python train.py --model="multi-label image tagger" --dataset="photos with spoken descriptions (Open Images, Localized Narratives)" --train_examples=203450 --image_size=32 --crop_scale_min=1 --horizontal_flip=true --arch="wide_resnet" --norm="batchnorm" --hidden_act="mish" --depths=[2, 4, 2] --kernel_size=3 --stem="single" --avg_pool_shortcut=false --widths=[128, 256, 512] --num_labels=250 --init="kaiming_normal" --residual_init="zero_last" --optimizer="soap" --beta2=0.95 --learning_rate=0.0021 --beta1=0.95 --shampoo_beta=0.95 --eps=1e-08 --precondition_frequency=50 --max_precond_dim=512 --merge_dims=true --one_sided=false --adamw_lr_other_params=0.0015 --max_steps=15700 --batch_size=128 --epochs=9.9 --lr_schedule="linear" --final_lr_fraction=0.05 --warmup_steps=310 --weight_decay=0.03 --adamw_weight_decay_other_params=0.05
Rows from block 5 of a small multi-label image tagger, named by matrix and row number. Rows with one number belong to one channel. Each number is 500 + 40 x the weight over its row's rms, rounded and kept within 0 to 999. All counts start at 0. Numbers have three digits each. After the name is the row's rms in percent of the matrix's.
After each channel's rows are labels from the 100 images, of 14976, where the channel reaches its highest value: "patch colour" is the nearest of a few named colours to the mean colour under the peak; "strongest on" is what is common among them. Only what is clearly more common there than usual is listed. The data: photos with spoken descriptions (Open Images, Localized Narratives). In brackets: how many of the 100.
# convs0: first 3x3 conv (model.blocks.5.convs.0.weight, 256x256x3x3, each kernel summed), inputs 128-255
# convs1: second 3x3 conv (model.blocks.5.convs.1.weight, 256x256x3x3, transposed, each kernel summed), outputs 128-255

convs0.61 092:371415472487595503488461551525518492530468486460493504597544441502438464526521544521512501475461500491468447512466531455495447512528545444573478528525439487520489506454551536560520471620561485470460510483409451468547506518526480453508510432528517526441466404468466465415439457489527435427572505472417508531447484414521529522510537488474454483482561539470456538471503560509568542545457
convs1.61 096:476470530519483498513522482487559486516483450567506493505541485475531513525445546521387519563540478441416520482537478519504484602541469462506533540529461484497434474589573497538537460511521477501385492544484538478569503485495491542529527437515585511469489569498576427522500485592508453452499549534506525592557477456517446536465573504480516529548510488473504506490505550496504471496547
patch colour: pink (26)
strongest on: text has "sitting" (35)

convs0.252 097:494500516535457512491442475444429518495512511487569550505560410542473459534469553463497567525474523449464511497489547493457449518524447457477458431463562470494493503516485439376530454477487518483519505475475459499492417546503507414448489445530503514485464522454491503527418529520481539451530540514461521525481551443559487530396466400596484443469451551461543563493515483445490478474490
convs1.252 087:479481537455524484438441494472465480500540478515492545529512517500488474479464472448446489478488548483444535506419545470457531422524457529494459480489544484529444457505444550466563414480469458461461506503485452511539516481537546509505487475507501514463482476579437551479422479493460493472432460495449521422482469542471470499434517475421466466480484417513517577522534535488477475534478
patch colour: grey (61)
strongest on: text has "sky" (70); text has "building" (34); text has "buildings" (34)

convs0.104 096:514568572480452520576511476511530481503513402517522460504458467525498480538460559524458499483543457569555474524485469540469400431506477441501474512543471571482440478509447553496499493477587502505524524514454488541466499492499513475612578516470547502443533505491500462545451541555477494534342465496562541519580501501542507519520464539505558575504427491455416444524491527472529519462539
convs1.104 099:495510556514494466529493473564476410517453572521528502529452494588447499476566460481447488449461545521485504474508561492482468446497535508476449425520455468511455506531502453526482491521562510467534496531522447517434490548484454561427499458469519512492443509488505523510608515466512523473430539508567449482490484509547588499493503430492534519460484565493477484500427467473460522502415
patch colour: black (36)
strongest on: text has "standing" (59); text has "wall" (41); text has "man" (33); text has "woman" (25)

convs0.160 100:464500424373566473518503503511529493544512529466572479466516497442450520336542548530450509480502461511506505463505474494465488483569452434464551520394607551538437499462533443495453438480542453486472486442526495543506570497515504515462487429534449537477443455488514547482438544474507481550489521548548465482441506529455503551522462519432584545493520476502552473582493453536401484523484
convs1.160 090:541534545433496506514610485503538479584461433498627501521472526501413505464454529510487495505485492508509487546506514447484508493508433483556441547544500536445419557445461501465528446496474489564547482470504492530474549512530504489526453462387536550466488457470517499531486515498450544542407493488513568496489527480446524524532451540478475484498462464487517461491469530496531548428474
patch colour: black (31)
strongest on: text has "wall" (42)

convs0.175 091:531497526491574503539458479532403575542515465426499470462550563446481478459471454517474540511486470535493433493535545519446471509507532448471476518549422501499399503460462484525532421506562440572474523420505538430452529449484583489475440529574457552464517517518547491573451483508497487547530479485522484506510499520489506525492549460465471399532424441500489498454509560525519445447537
convs1.175 093:491504474490602583454600527460439427579437486481438448444498491544494560402517423516468501453454441550556534543490550529524473507470524453427489500544424522534501479444515492437541490491477520469539495442518488525465486539486453521443456469489448508518481431526494454499438476522469481490468488467483451494504528403478494485446525524424489582502451530505477565529460486446607452417502
patch colour: black (35)
strongest on: text has "table" (30)

convs0.235 104:493475517485480400487491503434526442487508465480503498495456444491522480527508452464449487442551529531416454506414454398557450475560561538512432534618427479472575513491545488502488501514451517474477468519531473393452552446505544486523452477507482395539459501494465481449489521478511495508526542456503471395474526489497493536451545550524480482467472482495492547513464517497473473498516
convs1.235 090:468466545500509466492451435449435485449511546525479517445502397515496574557466522480490533471493478432536506481512463507485503519572453504498452492486463488496509503530496521464541509441449483570504441428566457478467473558520481518528541471470464504421474574517528510520519498520560502466451503479471469444527532455538428492497438409528461462428537382465464466559421533529453485544518
patch colour: grey (67)
strongest on: text has "trees" (56); text has "grass" (44); text has "ground" (33)