python train.py --dataset="photos with spoken descriptions (Open Images, Localized Narratives)" --hidden_act="mish" --widths=[128, 256, 512] --residual_init="zero_last" --merge_dims=true --one_sided=false --max_steps=15700 --lr_schedule="linear" --weight_decay=0.03 --adamw_weight_decay_other_params=0.05
Rows from block 4 of a small multi-label image tagger, named by matrix and row number. Rows with one number belong to one channel. Each number is 128 + 24 x the weight over its row's rms, rounded and kept within 0 to 255. All counts start at 0.
After each channel's rows are labels from the 100 images, of 14976, where the channel reaches its highest value: "patch colour" is the nearest of a few named colours to the mean colour under the peak. Only what is clearly more common there than usual is listed. The data: photos with spoken descriptions (Open Images, Localized Narratives). In brackets: how many of the 100.
# convs0: first 3x3 conv (model.blocks.4.convs.0.weight, 256x256x3x3, each kernel summed), inputs 0-51
# convs1: second 3x3 conv (model.blocks.4.convs.1.weight, 256x256x3x3, transposed, each kernel summed), outputs 0-51

convs0.224 [162 139 172 148 122 123 113 119 163 125 150 123  93 106 104 127  80 154 135 128 138 126 142 119 163 107 106 127 118 129 158 130 128 115 126 150 112 161 162 115 127 107 105  85 177 123 191 129 144 127  89 144]
convs1.224 [121 112 173 154 122 116 107 123 178 118 161 151 123 154 161 123 134 114 118 164 151 124  93 140 155 161 135 116 132 131 120 139 130 146 125  83 119 167 111 106 168 146 113 108  93 125 183 109 155 104 115 144]
patch colour: white (25)

convs0.108 [187 101 139 111 123 105 109 146 119 148 138 137 103 175 103 122 142  65 125 101 117  94 126 109 110  87 136  99 106 137 116 121 126 151 172 152 120 126  87 113 105 119 150 129 159  94 122 103 149 119 143 147]
convs1.108 [129 112 105 124 112 126  99  81 161 144  89  76 141  93 134 122  91 114 130 111  90 137 133 142 144 125 148 150 116 104 141 137 124 110 129 176 142 150 157 113 134 133 118 142 130 124 128 149 161 132  93 134]
patch colour: grey (62)

convs0.239 [157 123 142  91 139 100 142 127  57 126 138 103 111 108 102 135 130 129 111 103 147 113  87 127 137 104 108  93  96 168 104  63 116 156  93 123 129  73 163 125 100 117 124  75 139  90 136 142 143 134 126 152]
convs1.239 [119 126 115 101  89 114 128 105  86 108 120 122 122 137 102 112 131  75 109  92 143 105 133  97 129 124 105 109 105 116 108  96 158 104 142 137 127 117 155 110 105 103  89 127  77 123 137 110 135 149 148 137]
patch colour: brown (67)

convs0.82 [118 115 159 144 100 105 130 151 105 143  88 133 117 134 119 124 121 112 124 121 121 114 134 157 119 147 131 104 121 147  84 138 166 112 149 142 125 135 112 145 118 119 161 137 137  88 150 137 129 138 114 130]
convs1.82 [155 172 129 103 135  87 124 109 134 148 157 100 104 141 104 142 111 102 134 128 111 117  95 118 121 179 105  97 105 158 111 135 121 136 104 169  83 147 105 119 123 110 103 115 123 106 116 116 142 174 100 130]
patch colour: black (33)

convs0.9 [134 129 122 101 110 141 123 160  84 166  85 101 131 150 151 111 135 136 117 162 104 140 137 113 161 114  97 116 131 110 118 126 129 100 106 115 168 171 109 113 115  87 108 154 103 101 128 152 143 164 155 118]
convs1.9 [ 73 132 132 109  80  94 143 132 116 174 135 106 114  86 122 118  95 122 114 133 114 122 115  97 169 132 145 123 134  65 129 141 100 140 101 151  96 149 163  80 135 119 167 127 121 137 140 123 136 121 135 163]
patch colour: pink (26)

convs0.7 [112 137 155 124 103 120  87 131 141 117 115 120 124 160 148 158 114 151 173 149 121 128 142 113 118 112 143 115 109 109 151  98 129 110 100 130 108 143 138 153 107 132 143 124 102 130 121 117 110 148 121 129]
convs1.7 [106 163 125 121 143 110 130 134 138 114  80 137 104 130 135 129 156 121 146 110 114 154 150  96 139  86  76 120  92 144  52 118 110  75 132 146 149 171 113 137 143  82  99 144 136 145  73 123 112 101 125 150]
patch colour: black (31)

convs0.165 [118 142 132 137  84  98 138 125 156 176 108 106 133 130 164  81 136 183 131 104 132 173 159 148 152 124 104 148 148 136 110 123 116 131 141 134 167  89 137  96 118 126 147 124 144 124 153 141 137 146 146 123]
convs1.165 [119 111  94 122 126 111 120  76  97 145 135  76 111 105 121 148 101 134 133 177 118 139 114 121 129 131 122 123 137 159 163 122 134 151 118 116 102 149 101 124 131 114 148 123 143 159 120 120 159 158 105 111]
patch colour: pink (28)

convs0.80 [114 111 122 113 148 105 122  96 118 125 119 162  72 117 116 137 140  97 128 135 179  95 106  78 125 105 142  88 123 134 121 119 134 135 129 131 148  95 127 143 150 161 125 117  90 105 101 122 119 107 135 125]
convs1.80 [142 115 147 155 105 110 135 144 139 130 159 182 156 147 105 126 111  97 161 131 133 130 123 115  93 115 151 112 149 108 126 176 101 152 126 132 139  92 129  94 119 157 128 105 138 126 130 144 119 135 110 166]
patch colour: grey (63)

convs0.31 [ 97 114 118 118 160  84 117 121 149 147 109 135 175 131 140 118 112 148  89 128  91 136 118 133 168 108 122 162 149 136  72 120 120 107 115 117 108 144 100 132 160 141 111 117 119 121  95 163 109  71 120  86]
convs1.31 [110 143 163 106 142 124 157 148 118 163 132 129 124 119 127 146 101 127 150 123 107 150  90 139 135 120 146 109 108 130 152 138 110  74 111 127 145 135  89  95 131  86  89 111 170  99 150 135 134 117 144 119]
patch colour: brown (62)

convs0.149 [149 145 114 127 114  81 137 127 117 103 145 102 118 128  90 126 118 104  97 111 143 137 146  82 142 137 137  63 156 111 122 154  44 113 145 100 125  68  87 145 104 126 119 105 179 155 112 116  93 146 145 104]
convs1.149 [ 95 128 148 116 160 118 105  80 132 170 130 132 120 121 112 154 133 203 124 115 131  89 107 108 119 121 112 159 128  88 142 139  98 116 146 112 126  99 170  94  98 118 173 118 135 119 131 118  73 129 117 132]
patch colour: black (35)

convs0.112 [104  99  71 163  97  98 118 101  86 115 135 134 151 133 134 167 170 128 134 122 131 134 135  95 121  87 105  96 142 139 123 116 105 132  83 145 122 102 137 143 152 130 106 124  88 135 125 123 128 157 127 178]
convs1.112 [114 154 133 105 126 140 152 144 126  99 128 140  94 144 159 139 110 138 136 132 165 135 102 147  87 121 119  75 108 117 125 126  75 108 175  96 154  71 107 154  89 111 120 112  83 142  97 146 117 120 144 145]
patch colour: grey (62)

convs0.181 [163 100 145 112 118 143 114 153 131 119 151 171 191 162 132 120 103 138 131 128 125 119 145 122 110 139 114 107 127 187  96 121 162 156 105 103 122 124 148 113 146 152 142 123 193 115 138 158 101  98  95 115]
convs1.181 [102 102 156 121 129 136 152 114 104 104 127 106  75 160 140 156 101 101 156 130 100 163 161 136 156 107 121  98 134 133 143 131 134 126 157 131 140 124 128 136 133 140 126 121 115 124  92 142 169 122 125 124]
patch colour: brown (65)

convs0.97 [101 118 100 122 123 108 132  72 119  77 105 138  95 141 131 114 128 131 156 100 102 116 130 125  97 113 134  96 110 121  74 122 147 136 118  93 129 120 126 152 129 104 161 108 118 126 154 124 173 140 126 109]
convs1.97 [153 117 125 113 115 136 130 148 144  91 124 199 128 143 123 114 101  91 137 111 145 126 114 110 124  93  93 117  98 114 146 109 109 157  79 121 125 107 153 131 141 115 162 120 141 133 168  85 145 118 151  91]
patch colour: grey (62)

convs0.74 [ 83 166  98 169 152 169 153 163 110 144 144 125 100  93 143 110 147 138 154 103 124 118 127 144 119 110 107 174 114 130 139 121 139 109 100 115 121 163 131 106 132 114  95 106 134 156 115 120 118 144 139 120]
convs1.74 [142  99 146 132 140 134 147 116 149 104 155  73 106 168 132 129  44 115  75 113  67 143 107 111  97 116 154  69  92 157 126 112 109 132 130 108 112 149 116 103 111 149 143 159 154 147 124 114 114 126 184 103]
patch colour: pink (28)

convs0.114 [113 106 165  82 156  96 122 191  92 122 116 132 185 114  87  71 130  94 157 149 125 118 170  95 137 151  99 123 112 109 127  64 153 179  89 134 146 130 123 146  96 133 112 134 140 134 118 128 126 132 141  90]
convs1.114 [133 110  87 157 120 165 133 136 114 108 124  91 107 171 148 136 119  83 108 124  80 107 141 184 171 136 107 104 162  97 145 114 123 137 141 154 135 151 118  98 116 126 138 104 159 137 139 121 142 114 109  99]
patch colour: brown (62)