A small multi-label image tagger, trained from scratch: norm batchnorm, activation mish.
Rows from block 2 of a small multi-label image tagger, named by matrix and row number. Rows with one number belong to one channel. Each number is 500 + 40 x the weight over its row's rms, rounded and kept within 0 to 999. All counts start at 0. Numbers have three digits each. After the name is the row's rms in percent of the matrix's.
After each channel's rows are labels from the 100 images, of 14976, where the channel reaches its highest value: "peak at" is the part of the image that holds the peak. Only what is clearly more common there than usual is listed. The data: photos with spoken descriptions (Open Images, Localized Narratives). In brackets: how many of the 100, against the usual share in percent.
# convs0: first 3x3 conv, stride 2 (model.blocks.2.convs.0.weight, 256x128x3x3, each kernel summed), inputs 0-127
# convs1: second 3x3 conv (model.blocks.2.convs.1.weight, 256x256x3x3, transposed, each kernel summed), outputs 0-127

convs0.26 099:443446478457527408511490526479473427464507507504538469485593485592467513554453484511458530412502432483601529485431422501506544470500466474540491508558517483462439490497498505451523481424467502493496538457538468490466522470490508462437505495491494465519471518522580537541467449474449542527488575466460489508445498498598509468490504567595476549495530505504477511512540527459450475460548
convs1.26 090:538594474475465507436491489587496501467493460539514527527509462508440519497495541533543504504484468475468613490492445521450483530572446456482531456452478473488579475438452414458520501499480497542423524503466506440439414482582491488505455486433463554471572510429507449494487428477500574486509439434445465469450517470538496419508548508531501514508554535530532440478494483478460501458435
peak at: bottom right (34 vs 14.1); bottom centre (28 vs 9.4)

convs0.165 117:492549543507517448430488473474515481464474531430454508548485515547562528481452475522425499513549541496529456495542534534463522610449477426503503469475455435470527515513483485550528496507512465527493477469536527477457570471515454477529507482437398497490570459561480501535488505503520439528529487488468445506539572432578458495575527487461474491524511496462526509603452522550583573509505
convs1.165 101:446542467488523492416489542453545432455483505425471527472498429491533485463480497544505499508506456600451388411489469488365465534531484494479484557463484496502543482486482493464547513557445431493447503515491495496508492501489508532411461518478428473394487443518511544441434534507516499496461526547455486538448507530528476504483444427525532460528455497437520435436460450430456601489472
peak at: centre (28 vs 6.2)

convs0.168 104:533503480514531479531499552463451502462557486518448405522532549509457482506550450467428506473504564495565553513515539488577495440528560438534504539474483502546503445453509469518502578483470502493466530434527453505497447454467499566552569532507556452523475540430437505511568514489495530485627531542569497441469485495493556496458473520466544552541540466488561511562452506494498497508453
convs1.168 091:438484518572507506488530475552464585459522499542551504566486471479452501513498496479525484432563477482518449552561523476486517476524493486474534393548467590541521537482471518499480458542585453513512497455530494519477468539506473498438523486480442509520488443481422565460504481496495564529568460483555538481482493471435614554485492492499442582528473521501541501498526449504533459514592
peak at: top right (37 vs 14.1)

convs0.6 114:539470483608530494515440449510512481467482581501565467511483452487570525521479530434498459538547519452492453452515537550502510548518496479486580447518470535524485517465509401437423528408549528477549451493555564499457500476476493523457503478446479491474492494521569517487442474524408450507482503433446472486392487512479466493467547488503512479542517470549513489473461486437576499494501
convs1.6 100:461443526511469597506520520411608414442532462452523534493480533423506478432430459500552438514478472540491551535490512487483493542583465460555469490524465560412485473506414517553543470507554599537490445504540519540429512467573463524542489495518494492458487509467533492518480478473481592479436457521476533493468519472497489509439439510510414485542459532508447450467504527491513450457548
peak at: top centre (34 vs 9.4)

convs0.204 091:462560433495482544472577511496495500463572381519529478503460498519487475538463494540445510455477523467526464484476516493526472503438439459487465531485596487469537522487525484503467525593421541490520467462554516463452506509498505435457435437545479456433508548545499475545493471478552554495497565551564499454495535591468500484462473489450532469454485422493456510566466499502513502539425
convs1.204 098:490434497514527504581542540530511516548546575544534466593477490527494541517494460435435544461538497498498499511467473579574519502509501496523436521557561480533435466441464480471487403500498531474473588486509483509479533510527509468538460517560470591485457453460507478618512505441536539556455502464444518502518471499517518562477487552544559535556459565491455514498490432495490440426511
peak at: middle right (25 vs 9.4)

convs0.195 091:452511508509512540448516510506460501510541542512497500480482494507430472592504510503514512503458504447538527538481520502477446499493520457474565432455483565483509413504494557468517513497538438511514527420525495516406525562434468533543510545445480509410551432515476497424545481479511490559538473539475543464522418541534464536501385489560476531466481472569430481468473504510494409542467
convs1.195 100:516524442494471491426435510470512503561503482533504520436511453466531517540497562518489562505540482494540519528499458477526550549536477456497519467454482477531497456547502505469539468549411485585506486528551518430496499545521571516506464522496517547517536521509448475580491543480619535542492439472526596479483535571502466430549627398455534484600530559530594504524501485469493482489508
peak at: bottom right (37 vs 14.1)

convs0.236 097:454505609505537461522496510517437452432491493508453478504485494493595476488579479466494515510574550494484451439532556480500487474521550479489517462567516515509464540480388528554482490461504519490451569504509474481553462538516497514509439512433499503520459493472512445523497502513526467585519529545496479577430533551438471419499496522481367483508571488458524512517446493464484501561499
convs1.236 098:540500431508449530517567476459475445517465496446515465455510513456467487467506468469469469384494510483520549488508513499568445545537496482511550507464594545432544573494501445484518541547518513548538445420482484487470443498472497484497484513510443446511413564539527482535509502432475505467492494487551518449512501486508502474518525506502424470490448457507514492505494558551442488526434
peak at: bottom centre (38 vs 9.4)

convs0.211 099:508468549512560511481528492569441448437562503468531518498484465448425474411487487538500488492526548416507502428532528496526466481458504552460487482446482526497462470471486585457537542530437473483519493520466521515457478553469516526502519528476523514466538433491472552567479522471507549459525416511560548499530532431416501450527504501462431500510465490555501491524352518547525507549523
convs1.211 103:541567546538517497517492504548521504518614500496529483513492545531488516478561543522517481467527497543476488499522502576494526570489451481477529544503458506524441460491563559488539562470442548426439610435500510564526562502501523566530493496516471503516477482507453539462448557482542439419542481463460509491491429482562485512530508494446510507519517499488491496515491554454460543532487
peak at: top right (32 vs 14.1)

convs0.91 101:560496480446462497476487492459478552456467470483420591533536501482472507508437472512536572430479541463549576484453515554487575483468497515532499473451464477592513488489522525473504500495508450554484422434476448482493562548485455484536460459545520429521493470539490550549534473545454429460536516529528484536434473443414472529474463558515454458513507499545545479542484442552556516530476
convs1.91 113:454498467559429532466530452479538435555444507482513459527466442489585578507459442507437559462494546525520495510479588502485563493494564520521493569401447463491508513501549572470479490539534416511558553437537535562571475474491532479479500513513473518444628493399411511500546509513480477544533525572494417486503450462521465542536530529509562448512452510547427529511528455438428495495516
peak at: bottom centre (25 vs 9.4)

convs0.15 081:510476485435508524475488474571516488535468527475483555510458403532511495484468513467527466456483497500548465442517462476496508501546538431447552490544526450479500564486485552490430479477546463452574538480503431453524440504473474470470438502491509494545554468455538487465522408531526506497462454550563483541538460468529536516488531471506482438544546549530601484523488590546451595532574
convs1.15 107:542533466545544503468527577559502504503504551571520518487521581541499489471518444504464512512515488510550436549495463506524592527534457521523531480450560563494526502534465553503544462467519458570457513545471524529484492482485481565552475429551514533476441554482541484444463541517508492466548514482496455466488568537518420499450477536509497518477507529479468503522553520550513497500530
peak at: top right (50 vs 14.1)

convs0.43 081:462489493446499533525492431555481526554487533572416477519523444474457490470536502520459461427573481433449515535493518472528544397472572501501493542451556496514468495530538525489519550550478538553412437544481473522479558526474515505568526450486477459469457394469520438459505562492510467472461479466527552462543495497520504463506503508515479539463499437529545524452521548479583432476523
convs1.43 102:483467446555518488569469534497452522506473512536564477487535474547501452535548439532451443523554480481480509478551456460512510514566457507513409459532469412465544517558586420452517555457496507516512466581476519552499447483477431516497516501464565484523499486533603507434542508482488501448506581518542528480485452469514574555542443546532500519514434457497479459473489570554554489571424
peak at: middle right (28 vs 9.4); centre (27 vs 6.2)

convs0.181 097:506540457526515500429473521501478483501510394441528524537504475475523501430487508517470505494494531497548484446511561517510499481467467543506571510472572522520419488570531491541533559497527454520489563517534499542537472540470500409530482442516549455494502480505507556538576499573440394444434471458422471519441563454499557445480486501528467563439494536429491509483461536442525498525480
convs1.181 101:437532540562492534523546495543516435482537527536477491470484462464473501489489494510429513546465534442482453457516489501543463488515493513512418396484557414517425526534476470499506508472497488536565551540558514464475561461517550449539484517490497556426587480487478541513473536577461431465512467578560614449507473506471454497503483460530519456513483499524506425522484461522442466492498
peak at: top right (35 vs 14.1)

convs0.7 109:536569476515515537563475467498535523500494475507498507490496481377498520507487424447505472425630527451503490533486450520518477472429518456506495529464494511522451371477494500452465580462395564478458513470552549536464455551500446474480484500555498504486534448560457539484452493510577513470474513497513539461515527493503488519528464541494421565514453505513474487541563486510521507496475
convs1.7 101:509579457498526500506566449521524442523470445500484518492474486410512466467451507475459478514474487412476487487551528422510487513506522469480447437419495554516490492462512475518520557476525494457450484551482509524559460541547513532516412500414528410491482455451469522508496482450428473448475427493508485457502452533606457509511478570532478438520456516469466525534433437482498494459503
peak at: bottom centre (28 vs 9.4)

convs0.185 113:493516531471509514509499426569581472555481444482454451509499466497575497450487505585510498444533485464461436482483502549517468461524463522416465469424463478506510496478445505471605510521511526472521534526594560516507550537470440505517443515524473463534513464473441406482532558554528459500483467495504516496467556395465524440478421480538522507445478462500489517479485520501497559454444
convs1.185 094:484547430433467522509540455498500536418554416464518503472474494490557456454528494523516446505547489507526504456580457516510506468555538558476478578462494430503479542507480479521452514553422496537489514545552502536516446487526561478457453479557507412421549465499458548530490480470485518482433494491560540441500428473528495560488493478473530481463549430486461540502522454489472530564420
peak at: top right (33 vs 14.1)

convs0.125 086:494584429524499507506454435581512436505541430460518454464511475467481526526466542533418472493444511500450423460461540496533464487526498511486515532449497498489507520481508498469484514556427493447513511456425547518471411493508415491517558509486484539570479436516589484481468508533455508465489484528522506538443479511534520501494522501525457495562480448522460453464462443460384547577454
convs1.125 099:484467515498524536441478456418555499495512452562515526503488525556502474470506518503513483492464489468486483474531475430485507493424465572430559459485526470447543497418521521492466550544447504444563503477472460515481523472415482468459539449521495532472384535512524495487495508571448512527468547541450522546490558508521458487475497473482515494530471526481499476556466516580435524508415
peak at: top right (41 vs 14.1)